Rows from block 12 of a small sound classifier, named by matrix and row number. Rows with one number belong to one neuron. Each number is 128 + 32 x the weight over its row's rms, rounded and kept within 0 to 255. All counts start at 0. Numbers have three digits each.
After each neuron's rows are labels from the 100 clips, of 14976, where the neuron reaches its highest value: "peak on" is the class under the peak. Only what is clearly more common there than usual is listed. The data: synthesized solo parts of chorales (CocoChorales).
# fc1: MLP up (model.blocks.12.mlp.fc1.weight, 640x160), inputs 0-159
# fc2: MLP down (model.blocks.12.mlp.fc2.weight, 160x640, transposed), outputs 0-159

fc1.423:107179124128128160107062206131149093108081098151196096122105145103100165106114158118110108106163089079133157106164116133163114201139131117169113135118092139141126117111110104136114125134139098163148127153094182112163137196118168143164088124139135130137057121075148110124194175133087136131152148163139115135090100137178120096132121114136119077100239130111108142156100096099086096191129125192091120070069130128144131180168017123131110120176158119102112140095110134120148135106102177
fc2.423:124135152117114127151173084145162127090188133123087115153140109160117081091155128175104114099157181134157084206112123084110095125096059116145120069088160101109136148042111147065166102129178091115117084123088171137192142140113117143109167146139155125057152112157148138128161153229125104102118112106160131082109089150086171106149119162218153091178110123134128137108128136157139115178161165109159102125095146109133172131128157118100115106086114144124163095127075127122150124088159044
peak on: A#4

fc1.171:119102173088137165138163145133209161104120122134133143096128128150122114145142103164108189155095161173157132062109105193147088088113089086047150143106143196102139114121111161122100142120128106075151119117141096147208110073168124096158128090154135127115117134120152118088133168128160120128149151157098093148074201146136111069074147177147035110136091104161124117175079138105089107109124135122185127116129130096237138137105117125141130064104163138120126117124070106178098155131133113
fc2.171:097105128119133149099096129166164126163137181202114103112142095109146154181092133102105126169135134102164140129097105149171134104129137185126123115107115104090102107100138115110147087146016089118076113132137120111204124137130180125119157106151113137176141110186135129133152157066131104153158146124059125178125204126137125178129092119047246162106108117121135123154177132141126103085120098106102114097068136138204135101135119110161131121161082140129153187147117163127150092162130066
peak on: B3

fc1.364:200163095094116157131118172168153124130171161159102111128134100189108198126178103145124130087114117158128120122116123109087110085179104139150123143191084125144133114149135075160157142168135124103080139077138196194072088133150122111141147151121125153079133116119119048092116165120135112136137122103125086136123075142109110063072115104174182157130144115061141159105169121117146108088090113124177121059162095161156159070155170128096108142174142149074099115128087135203130110121108201
fc2.364:141127087161126116146166141102160128148166103139128077157092148116156128123156141160149112133141115078143126117111141189113125118208149105155065110160199079135128116107122130085121159156105145134094138140105095122078099158085147112131116172144157132153155145129127174142160126174130118110094107116219143088139140148181135140133078128217053148130125126155117109118075114154194112133125170139127146141209126142088137084138201117132203039084095126208140171089114153156108104169147133
peak on: C#4

fc1.301:113123159165125206156112106140128111112057108088073146120125109155141116109110081116090133103141110118123121090138221130137131159106136106079108103122111128113139148186139046166123114116124179126140132103129109172127153135092135141105149148115131105088109144159139120109122114106109152165105137148122144177203200117131129094128220147129210050126055124158111161156143082138131123111113111148105182109045112186076108078125118147101146139142218123157096144151067142123118146122157179
fc2.301:134122165071119105154081128063108165151100180172158140137154119152109159083106116141153105101129072122136120130111174134171110132090121117128181130134140139152132157142086112202121128157121179107092112136160104122125225160160113140119129114169137117152120117129124123115145126094136090108109114160117179172146212132119098095085009165084081104087154135100130065103107082150160113135129131141085173145068104154126132145065114128110191153124021195105128159122117130107130100114123128
peak on: C#4

fc1.407:102102134066141124157145104114100140147154094101129127105228145078148149139136143150131130141157108183160148161117152116165161129142159129088081166163120144177112081213114130141116182098147117084091085159123175083098083128100141151106103161138148158135151145165143108135141113143079166134146064157121109116105116138130159131172145137182099151138114139110108134190107096129142050140144140138065109158080126088120080021096156122141120051138107147072152189170081117092168138090121098
fc2.407:110176117142092115167129140098106060157126151110152120207118167170164151094136091092164166103108128077200095070138162198110070131105112140139130098146150154055169095116128126130178134117108097067108115108178111106110140147133156106095131196120134152118121125124155156121110078131147063091139130135100143133081158082121165140207137075136168122104112175121096147094178141124098077077142124137164096132081118166138145126164160165159155092127157119144082087136085058132064112147110083
peak on: C5; B4

fc1.634:150049097141095119149202104145130163121132099162125106112112155138140112156179174125164070144182125149121141141124099159088120170104184128104118131162117134087128169167096126093177129132166119106131138105131110158104171141079150087139135133130122089111083116181175149096137148173118135089090066139114109102146201108163135051179131091107162148218061153086088137149119140107122118064087105105164147133106118117053114079199119143149138106134198093127111076140105094165138157118147145
fc2.634:134139178138097166150097132116146164148159137193073107104092083109117143154102070135113100111114153167134122121103111153184122089083103165128161122133188121081143150128096153145152194088098192132111126159120106149089152179201097112055142140145095085153149162040109111139123153163155127110140178122116143224118086091091136065146195166121080128131077136122139130107115036102140122097127161090122119103118159158119106122167166136100110169153075178124077134122150102131143143114103115
peak on: C#4

fc1.530:116065126178174189105077110124127103138166133135155139079131084079144147094137150149097018123131099161153094182107081134134120181129112172191148138139082143075161103090157140162135151117116106134197092097139128104156134128121106100182127116154161123060095094129112166137049093162094166129165102101097111141085142107180174166160121143204130167092139108086101120065095148150170128139110084182142112123159173135104095102159129108128132123147109108071133135139158157135116164140177126
fc2.530:070154161104136082169130133140149092099129143100181104061136109157080104116158119123136120155067120148112074113149109107126150098166132119087168114152169123141134051198109145130133121116100204156161145124100106135097141132177126118120100115122128117173116105113160125126108102109065153124190142132101120073094132104098141143151063123170106111191126123118129148145090067156131104104153108158150163118165109130157187107222134163084120093054102130110145071042122171123168099200139168
peak on: D4

fc1.421:169161109102122141121133165141207099101173126153122150128095091147130117079184109171125125112094127136098104072107147143078106140147137141132167102118145108205101094117127086139093116129183107129094115122100141239113202114109154126139096114177147137117159097177100139203127131145115090175106135139093122130164100101022098125114127115130125131152120136127117101119069127105191085167056092141176081173196102117139111068145124154151167133167128130072125141106143159181157109124103133
fc2.421:142148147123088139078127118108091112112129118109137121126129172106108053101143121169154157131150138067131102091126188119202105087089113087065114167148185107090105115105125107141034122097120082096115100092104088092135068151137167140130076065103123128132075128105140098134095132093143073097141131163106154122095108143192096146144092123228081161101133118102157143148086146151211144165132171121101176171180080130145101138121115152104144148142084143107135131113093086151118133189162145
peak on: B3

fc1.615:166166082069129159141105255039088166108143134129123132125120125096146126178136213090140163149092051131123124179105013127074143113095139122147148118101113129118124079083118137144104141150144132123148116144125130102136135149101155106115127119112112127070112120079159139126249136118112175198139106174120123139152095125118093166095209110140136115123123153091142166115115104097143139125109101133116178112181098131112134159122132135147131138128122126156162141131112101142108102110130118
fc2.615:152148139186111089100146124117122140138140128101116127142157154142105107164163162145150163166169052069128164108088047116131103161089078113118101172172103114127125137207139113202199146129124138131162131151114148129136083151159131081153108108085111121074052101108142123129171121111125096151172179115097135111150154125092111151130105091140083145079109065137137105105132112131130156122156162148122184111148124156094122136004116136089108125104177093083119196083095178166106175135120144
peak on: A#4

fc1.410:129149141098122118199112133203117162114119141147135217038098126128137107190089123125136094061150120168072140141116166119098129099175133130134111101116111062129128116110155162149176156098164120146158085129113171124126152116072100095144106136082136117123141166173126156146134144080108103134136091143105109136104092166117153166138146139116126124059007098075108137103142120133132167202135161131138122090135117109136178111159086114093103181108157157112157068145155153128125150226146129
fc2.410:103141128134081151070165164148138129132121114132166161150082113165085133077118136143186082131134130145163114072126135113142065102151151165098138132137135139181107154137103103150205097115153124152135174117160143150115070137137137131108106162138143198156161085017194127143140105137133140161151074142054115127098095117211124149113174128143140160137117165108073165136092124161131135158103171115129074130099115160143094220107137146127154196151065151138151135098134175076114080135126158
peak on: D#4

fc1.359:215147113117141126187089184118090132075156186162075117109121102142115149152224227129160126144129132125119154133131084144150128125116152142100124083078152127123136138104147160118120151118148152117102095163181144090194109107080054098099113139136119126106161089159116084128146108131079171117180140191166087166166108143111139110130174105075158174130094153108105146157102118042130080137114115141128111149134089080054139120164099128091122146144084093116108114147101101098118143072133090
fc2.359:189103106174146116114145187126143113191138099125115111074115063092173136126101113145140078117106114160122125096118017046108143113106107133131075132099097124140114132134136114088117088117105204140196132147136098148177094117185181169106129104119122078132181134155179136078104136167117150137151157124091092170127166137192096094142110133136092090115086094163132109112103106132085030189140125142127180134130150143157158140124132116079115103082163128077174141126126127143146143180101139
peak on: C5

fc1.141:116057186148133163171189172120120120139084141112151118134127077137098113157177222134131093075088063072161174115110170155183146152162137084144126131130157088165138095171090157133110162167106195142111118133133116154156122150145098143095130129094175099166128138157124117136071124121093080114094193124150124094172109139077080138100133065104107095107123172127169182066099142095113124070081124150141163098143086083103113151141132147137100103075135097102199160143123095131112154100142142
fc2.141:133109134092145158096129087140118128141146161144057123117146148126118159068131121126101079057176166142127093157159153091098118164132163095084128125132127139117124133147172180086120071118144181121141078172140159086109098160093128136194072157127158113130171135092159118131136150132127129086110124140107118136091121140156121080060166138098176116104121110092087087154157122051102120130165112097122149141104098079143185184171161060061173155179160121076050073121121165165140176127081129
peak on: C4

fc1.316:122139090118084107053121125127097064135124158159142113132086148114148112039187099156150106094136083131127140128096106078083090132151163119128168183113173198179104126148062089142093134135109174120126169092160141124190102157130148160158070104162149080187143079181183158135122102144114167126143142165110106111088128120131163144164164085081164154133127166132101115184090153141063146134098143124064100135149160085148074136140125140129097185147079166175135152107129167164098130105116125
fc2.316:133106141220144140169064115120122063126157117126189122126115034148102120151142151159126155122112065140102132134144081109185108154144133165110094134108138105164096207105135070140104136119134085143140096129065171153177147135150142147096107115083175124185108122135128149170116141113125136124098130112072057115144126078151125144136151108132112099092125197164144175098110169110186172158142161203129110150110151105124197125145126146101160177100147139163082067129080109104148123095072163
peak on: D#4

fc1.580:100139117095164087106121145183120117154149145118125117104157131093172150094167118120174179156148093114102118082123168145091196122146097107150105183152126195127166100103169101121043099074152160148212137095126108104113121074150116123147158146107103056134099095143174180121131140124133127158159123166151136074107191118128154114102128153101131081171167115113138153134131133105123167108117120133115078170225162148055168189140094136090109107080141201133138103097094094122097156109081117
fc2.580:177127116113164167086119073179145061155122133163177169116188146088086112119167142150132111158152089208118130152113116134155102135136125161184168125085082174099107108076105127085111157105176110127122163098095116163113136095057131129111163082161124151124096140131139127137111116117076169115145017079188128130143185119108174084132134174112185102149102140097074126122101100154122121124126182113103175133201148091156158149091170060099118141125150132090086141151144155147110133102129113
peak on: silence

fc1.299:168157080199128088101112135119172139112046154144127142123108134086138119150141100151175077158108177099173138064095168148138097129116153123136116177134165091047090140125123095108063131108131146146066217128132107124090126154167121168102116145040136098140159021108100162170156095141067116146111143142104106138102141111155105127151175136093132144096094088152144157159143131149120130151102129120144149136132117067211097129161137109162088161119114151147108161148093146196158112138144142
fc2.299:143176107159128149139125109131114112140144133145061084186182099165128113113136084204178135088019146182087158117158098126103116131087100121134082112127144126116139087136189116139073133186135105132098161072104124186102117115149155164127112203103119114093060098108113121162130144087037114121181132151103125138172127140074114146142145116132112112075109123148173147074152132095102103102138138143092138154117134136115168147185106160161164173131173062130113179150123088099147151173156147
peak on: G4

fc1.436:096160133148119149115085103132113138141103095128153120159116124087125157135119131169077130141101204140153146183114154090142149106114126143112109205090163171117103063126183138151149113125122202110033139170117157142099128105178137153115129121134148149114151131097122101095115115133036194055090176166161204134137103138107132111138092201090108164121102076130114153098081120123126084133145116113142202088109230120132120107105171128057144153118111152104104124129117145078141113108140116
fc2.436:108195110137137136156094118136160088083172143166150127126062150145165120129133124061070140183069164142144205145106128106134106178160097067156134104146076145131120112194112129105147161129221108116100122137141102126113102124189176169173125181128163145120080108059165118124081131149076141166104088069163167127113130154111118149123178071138097133168164078156090114157088104141104151113088101116113120122064167110142128158130089126106143108104108082134123126092096069189126120122155142
peak on: G4

fc1.533:176136151144097068097135107112124148073100217166091125080108133125098130190156110151149084064137153110152080169088149139154073151066176139124089100118139082118127113157133127090121112136154120112081105139119087093079115114161141140100159148175124110184141135094159126149102141095142124148186107130120164140116096146120122159128156170118076137196205155143170165080147150128149211124062127103127144139133100116164185102113143131144106156123136114104076166112050139141176157051161119
fc2.533:175119088143152133068110127094144172073155082112134098106148123094138178094112140093128111123121114182108126137129188153106168115095126175123095141130178156085129086145141136107087186148091154147147098087118121164072113120150131135142147145151134157128098176167084132118134144100163108123133111160145029195130089148087134171136142161151159119089166086116191096181125153158145231078137159146095112116128156199157166160136163146179122159135166094086178143161115108106142187131064137
peak on: G4; G#4

fc1.326:116140114136147150097140133163108103117117124114158088127159123099161084154122132126064122178099179159095075165097095099072104133107120139072150165157131113129061131160130108129161117115096153078156177139078073171122151092098157126150153207123103134162138102117167128175125094094115094102043127111169143102111131202146144142122155108149115120111144096129177140058151179180091085094086096155163126156178100114133181125133132148105127168111153232184112163108131196091150118153109148
fc2.326:207100133166116156095152150106145108121112172127158126120121081114137130169124114161089226165122096070076117114131123139214134167079164132112143177084102137146130154120092063111091160114179148126170067095181138157132139106161119131124129128095135107084141099083086105143102140091106094171093134112146183112151180191109147133148125125109149120103173107124114137119133113143146038116090097158144108118187096186085111144109097123121096043094128113072119105121107118204115107125122166
peak on: A4

fc1.622:086167143124165108117119134147151058108163095146153107105191080104091120093142192191107122157109138163082156101127120102123164111120140135118120171174078096136148105158168139124064156146146142139114072095142186108123083165107174136109124157137173138095153180135159138172134080111048159108170130151147154131136147129132117109118126184177124146179131099106155087125062102051069071133146111188111087187126116124135082067078174128141174119131141130120108190139105075114175122112108133
fc2.622:180121124157139134105139088134160095129141170147154162158194192124171162092140126068097123112064153158096151143165165210112112071097116098158150155126137164117090117031123124124115137093150082096129130144122158121161167139147127106153173150146138176136082079118096102122088089129052091185110116110129154145135133141118118118155163058155143179118175124042111187105163119172106099100087124160090110152133107163152162142159141088140132153116137160186138143179156117114086119083154080
peak on: C5

fc1.329:140078087123155148168105166095164089066105141176152097101145143143130150130122195128165110149117120147146132130168087123156140103135091142159128160136151076109143173096146145100125135125108125107100147117134171082151057146113043120139115122144097156141115173132141046146193121110126176186195144166163121113152034098113179174108191119035156120120105165069135099147111111164110094113145085117147118079124175146090153087151090129103140137113113161095137155118073107137156153063147131
fc2.329:110126091138142145141134172101172126170150106106116125139077066127089239120133147130129114125134125108164137108106117108103148098106141049105100084152100130170127158103115102105147116137077178159152114132101103118072082151136238126136104091187072146105174137183177143121151107197150175082168141050124062079123109132163175128098048097158094146106100150149135144158114137073143113155088129114108154137102124085091102104121119117087114118130156179133104151157093127102156130123134107
peak on: silence

fc1.330:156154169098121117118080137129115115112111060127141155106094114162126126195081205149115148106172159199107154158128135096113089080162099178158088131138108153117114111141122167123149102105134172087107075140098123158134141076085153120120106107091157076123134135198160218102145106166162075137135100133077110154074101167109115140106144109143118161115054102124070127112138116066151158152055139133137088152125111097137129081110087142105133183117144177120178109086168111134136157190191098
fc2.330:121102122135072116077087116124108103141101143159152135092034136108104068119153135179186070135099168109166107082156160161120106142071099116107154104107103147102195064072116080109114102122128128111113164124123110130123113109190121164089101191128184150143163143107126125079097165134111160206150134116111105138163145141135093168107113130149169170158172143122115142179168121169067089131111146064134095125089075133172087139138100174052130076136104153085151133124097146129144126177102171
peak on: D4

fc1.537:111143207113113137166128066111144091110091138085089151124162116088107129157130163146108147119162133145124143182161170135131138097126163079118088079137091101107164145132140105103105123129136156125138150107114173145061201161075155131166160121105146109098132158116150098127084083130145183137092093113095062186089181100096119115162149127100221154170074196123112118179090099125088128129106090077152084151065118172114154151125142127160157048122182114145130143146056142156147124119162122
fc2.537:111166182068110120144094177135070152156081133146185128089120128124131127110137133177110191133095114114102137146120124152134108123142115182121176073145177097097122167153125181184113135141119203141126125161110057107112164120217129142079138088148149146106135103008094156101138133135188107068127119158125156140147099139118134152151077156128066178107152183117128099129149095165123139172114174114155155125188099093101153193093110140128127193152100141127117149136135142133121076119089109
peak on: C#4

fc1.382:143113127075179113132128150119120164155156109179134109147132093142120098144095165128137096152158052086094106167143123132187086089141159108143129164106107106158180131117130174118136088134234141159118135169165121218143119056125089130113146139114106148112113084147108104167149127138112124150122087217199120141130165063171138088139068137131151126103108113124146143114056114139156146113099139110125065147123097112064107129142132180053080147157087081143122072147123118136170075107152125
fc2.382:133093120103102150071085079129148206133188147134109118121101169108114148143156063130081192134140163136137115106123166126090150135185158115150148110131139106104099191136170142123161132107084182161089175114079101110199101103168155165121152132108084096129109136141175130105164122182119073107117114041168132117149112090135160107130172153081072133128133077137145157152100104079085119146146154125109220109127079112150142132126138098119153081076109070130152153123175122154148079090081168
peak on: C4

fc1.1:133143210122079098111102141107174102103106083117175111141128070113082131137166108122126154157056119147114138205156100110119121075116101103153148142188125186142130104147109166155216144132123177136135112123118107117167104088093151117204120110121075122115106135095183143135119049126064140151157108131098151134108142095118073062121092122159087151186129158152127082108139133115192128195089163141083107155102090116170087094097117142148118168118126189152118136130075138091167155133153163
fc2.1:159141117121137116120166106123074128116122196144142090126105182137195062133172147094155138126132181124144096050098140107099140106099169112089086156092061089131116117100151169199145092087075128135146164087126118158107108120150129125085142178184035097152094098150147079103125174133074143156097131130120123145186128127100071067146156127173159182094136157105133144158129117158097124109079127135145059179056099144151135133058141124179110140138120160110136105122117153124168159155123117
peak on: C5

fc1.403:208073064158116104121123065150155084127126139204178129119209124160155098122138159158149152090066114114169103091081149175090183123146055130172115129139113127114105101111139113160090151117147110150066135149126096126169153129120110089151124118101116150104083174139133195109162124112110137086113078159087120135122133120051150086160111113115204097091155171086150103229150101155132152150140122124099101105100143130140122126079106115132147167135176116142142198131094127151117122107159158
fc2.403:108200156214148091147097152166132094170123122161165177146202125127086185085156143138119109149136201120126127171081120042172109124147153070160126116160117103089108110074157161180123118112070135136080180124137130158150131120158112111144120147138107151120122115145172121095102122128107133159155178082102124111160132140091139134127135135127093098125111215086090151144118131132147135165149191097129121099101116122097170088142088062126123115131146243136150165114077183136110109095130106
peak on: silence

fc1.119:190085130146149155134137124116115165145117157151084140099126169117130223112119124127106214127168159121108125118148117150116175134097032163132129136166117172098191114145118094070161090116112127134150164132111142151107087158151120117174118134079146150043067095129065096105150131104101105127132137129114093038137094144152154126118134134122139121123131125176144107138147156105161120137146130098107140069065098141212133171085146192089110123083101134119159123145114100085136149025144120
fc2.119:147103113090076128139179180100088132093112126149193115114124037089124120131133112114176110131183100172150115078109125149097094135157133102148111119186123145154129130153171157108151162169124127138146109117201085127090143161051188086137119125154143120098157181149176158106150139164084088128141129120247092062113138125104146135113113155094090108140148074134115199119177182163134133122080115122125062149117109155153148161114125090141118115098194098101131133183126125147178167143128121
peak on: silence

fc1.595:141121121096126164140088146085108178136185186101081080110131109129192143154131163121122190119157111105094154099067097126115102142134141094128102123051173106136101111080159152149108145096073128181161140138129196118223113182059069090082108112135134150103173111102144107129208086122125155159140152182124099189099127127127144129109158117160147156145068139097087137060136075119141082142172164139162140182152130138133114188123121121083117145143152088139154134131063114118100125131133132
fc2.595:119108113062098114144122118127124180221137090130145108121117150056113157113099138118144100127085120073133122084107045073133134162133118106115112104108051143128134116117119116145123108128039100143162184114157125136177042141135215088185086123121100124093126177144150145134131108132116096159121179158106130185139150129149141171133171093113090087123073118141095126110164118129103038130114112130072128088129124113124138139133148099095130083135143129177129151158118133150192209090145158
peak on: C5

fc1.467:099101160095152121120156072103135081089153124134148105130102156149116175119162170149147076099133153147126107162141133106146142137108087162118142078147094111094135156142123123099085150146155130131139126157120172156224105058083131138160155136103127161123163124201126124138120133093130122133161092122113103168089151099091184086128114116089000147091167114058094158147150147138125104100112142141144148157119104135149148079160119145130121183123225103093129141117109137103100141185172108
fc2.467:103107120178098111153098133101138075199072117119143106137103069140162162126105106154124144100137169164111103115125110134099123150110173144137174180084199150144135137127078133190128182138143151162148185140157058102243103142169148110118177122141112130110120115123156128132171159087090083163160159176046104173108120108098121152103141119135220150148121099120156094102112122097183129084097122127102140117152105137112053125127138132183141107181147131079082124149103140090173135167135114
peak on: silence

fc1.28:105107131179144128167127198106121157133164130096137115096169106134155091103127149110102085105170101146172131179116129150158057100130078154165101147111063200164150169203102131152161150151075181111155103112167113156143137135123125137172102110084104140109139148088179138085134152111084120155140104095089126147120108141125141124188170096131098137187104148183139112130069074176129160080115088155112085079189149101096130151148168160121119099125057124090191115096145153089119099106117052
fc2.28:133152171123110159051083099099111129193111149100093116119130140178079144089136165113125131074140102097149124146149103102097148089182115074133157139114184149111147159072106088141168117095140145094156084136079130103093156077145119131102136157162096139126102142126065107240153106119158141122087144129098121066111106108099108103098116137120110156078051101147128140148135107147113186122155137148175133151127091074183179113096108173097127098092168168057159097130145105092156072093111173
peak on: C#4; D4

fc1.177:208108130069130094085140134090109171144112163115131121101142077148214188153133171127123148090166151124125099141140113203127182112128116196152138205075132152090172107134104149142116077104124141164159125116098102197101131130125124111091094161155159107075060151136086102144181096072078124094110123119148139102150151148121116122101124158133083076190124226161106111143140118172111132145159068112096148122133107177095113187090126097102138136172151096143107087136126118127123130146104096
fc2.177:132097087029073158153132159158152174117166121086158102131116144137092106131095079110120131149147096174113111127132170093121122096128151081121128113165150166134122115137145094156154151065123154120121124172142123132087111157082184101118067129110116071058131165147142116081105146083057109147110121101177107058091192133097143107163147083070125156063047207130162105129121170119095096114125073138178114116145118107134116121159121135099108119076056118136168157127084099142119143150159145
peak on: C#4

fc1.83:069140095161112140090179125120212044108124164088094170135109113143162091147168093076114139100092092115126137153115112088139134086081133105139149160104158159163081102171135107168090087106126178120137149135117185140095104101139112134174136103159169131070130109174087107147125122124158118139144115125152162079127135125126149129140145129180153122156117104107118130147103055069095155197161125120149135171150058139045132216194136144094115080151134106117152160148159086093168074160119120
fc2.83:133159108091114146148088151110117103169101139090127146122115143112173138140085079190216137142094129149121117076095134139163102145124114132135101082165132136170134143109170166144096129123155149096093121100121119171113164138097179104137100089126211100132076131158112130138098041162127120151115129108147182157153103054153115163097151183109156143120102095202119162106142094138149156084101155137166139127160086226100093105084071139143163126229120082143122109147147063110094141108116142
peak on: D#4

fc1.85:093152131145108179147174115134142117123141116139173117169147163076174141074155114113168094142131152155046209124144125113136112084122124118100092090104135106068163148087113117082178119140118072123101096111157149096092109162092152190100165122151183116137130185136112121109094160161120156127149095064072091111188127138134145145089148147100140204136058110153154135167131143117146070145176071133120145105123130101147177092113095075126120096138119077071127158184164148098135073169186133
fc2.85:161115101165123117152133154174134178151159093182056127119185121134088070147116201160168105160120097117092160079165106140135101125153165150173123147134116138165131143119221120155119160168122128095127131114106142162107109135136107197146151134127171174154155086070195122170207122145142097139177101176123124116131103156181112115090112096155160165168086127089132140088082112088131071150127066151129175085136082108165140131088139140173144139153126086147080140186132102169184096109131143
peak on: A4

fc1.146:143135154137149124154120159131160092086110081098161086133130154115126141164168113111113107123114122063110129168153178129089192150133127135141054164153110108119184096150110116129173142123122137106170127138128180098099182102176120146109140135077163103060111080124140056188189084095133123188108081152135083123120118068126085127147143076147132084077131145159101143129114134082086161121091145123187110155150115158169077182055052158165153138079107180130124172182128105116117103129166127
fc2.146:139145160075160143078114054148121120123063142142084146132169155130137084155164163124123150128145099168128093092096123067113115132087078136106197098127153106083151092197112121042179104147136150121165129138106068117160116056116167144091146115097153124091129170151153176151144168114121130097112145140089126094188180138147107108096124125178162063132119118140159169096138135108153110163153208165125141131088123095151160128131144092144136151083143097097125064054141120147174158159193130
peak on: C5

fc1.598:097106129162111136113125110136110118131128090107160092111182119155105126188105140120183074156151132137094086103102115104154144152079170085157114128155170170142104116078145099148141150139148085063164089086075170147064165147088210106146106148119106158090141142156137099164146131105179091103112147111122109106140182126158159159142157175108107087062131131179213152134114175161126105170118075140167171136123111119139105110064154153116141130099165175083098099066174173156157093067168110
fc2.598:141159144094142116142126195085130112152142075114118137131098115161148147155127104140073149179165093097075109093071084110098165143130097105110128158059106070156137110158111127157109101172177099102128126106236101095064114133150061139073156097116077158160095079143108127100116129045192104126125104110095129015166127122128155127145133131107093110110081076153116122104131173119124119124134063124096090146112117101119124125031108117133133124111115119124145165132104101172124141129123159
peak on: silence

fc1.172:155153111075133206171064218066118173140145127159106081134119115121137148183138187123160144112116112139141094192105043137060143141105173127145136138115126134091149081031134147134122136146111100125144111117134137152172105154089104138121092120121129127052093126151146125150193092153100149172170109177113095151157100099138111129099176103120156135117110120118171128071132091107074066124134118164135171121174130157050152155123144111076128174128076148161140131150101118146136100085129099
fc2.172:115142100196113122154144140102131111180136137131138116112164152130139119168125135089139107116178063136114115069108053084128154169092060102138095177127084084136138111176165152144134143141085145137125153116125154137161086146240204076123104127054151130104098125172148123114177121159129083113144142116109101149087132099122139159124115134160099119102077067141154100120170132121101095132103163126106169100178088094094092159087109153025121125118193144112122135141128170158134127160052126
peak on: C5

fc1.475:120121118106125166119127166087110156126150120170119120181118140138149123165146150121142150111111069118120168105069131138156096102152117145099210054136110132116128116116092112114113155140133157055090110121119122193106108110113132109139065097123118090154113113166104084188184242119071128133113040160113174122164176085151155114120168110149105081162112145146117116142170119153129153126087127103177175109190180095095127124114203181128110133140120102127162117178113091035130122130131107
fc2.475:130131135166156076078110077174123158121103156133159173170145116200141131137161104123153120120198100056124212171090116137138103128125138155045136187133103132097127208122198073121189164128183139122083098104185142111129128153152125128128121089156143100117143124167150154129127131123073126216136180105141134124161091150098148115102137121119119154117161130135123082122067120133129101106181129112126110137129139157115138105013122105137066150132165100129149154120123164189112094098114134
peak on: A#4

fc1.601:116163100124114094102128072062148087093117128110140175139122120110142111126159086137145109152138117109149130103144132111090120149095135129134133105055254095159102113115166122129149105137143137092188145095113076128104205070136125140154093181107096114103104099127132189134193153111125109122131091182152110173155191088118124112174143130170089190137112113125130157108141071148123093124090090141131084219076166111164194144133141137097144127082069150123135151144139113209140125161143129
fc2.601:164147098082110168129114146144133100164083140088074102137146126142115165097138131146125121134075128157133149096143105093185137133167144096126133183129080080107123111098148188131158116126124151078161129131148154154112118109159164126124081130100080064116086119116136139141086166159181081177095143079150124136180119111175150068119146110094116158079163136123176069139125146160155100019154157143101107095125169158160098098112177138174120104107081105123137134107185018053153157125095137
peak on: D4; C#4

fc1.3:120164128141154099087110112146138137124064176114113121116134135067101184155154070130144063121097255153148155078104139141106083122105138131105133213116128120082089125108136182086143145124163130100040100081129124174154131157135129108143122179093163121176126086168150153155140098138057158129166092109131136140084135150101163151133188157112108133067199144117097120138153143115159167140138097116103148132148164113119080160140123105127122079130108138078111125124116171122111130152141128
fc2.3:160174119149140173070133133140110065101160138132147108113160131108157077183136098131169144160038189234136175130089222132104117120095121105099108065174161113127120118095146130164107126145131097161093142087139180085098106155140107124144160227149120106125141110087117145121143130121049123135124150132135111115116109089164135107138119151070168180038151136091103114134132113135154112142121089138166181118148146177104180152120140131083170170148177133113140143140096103152135154119109145
peak on: G4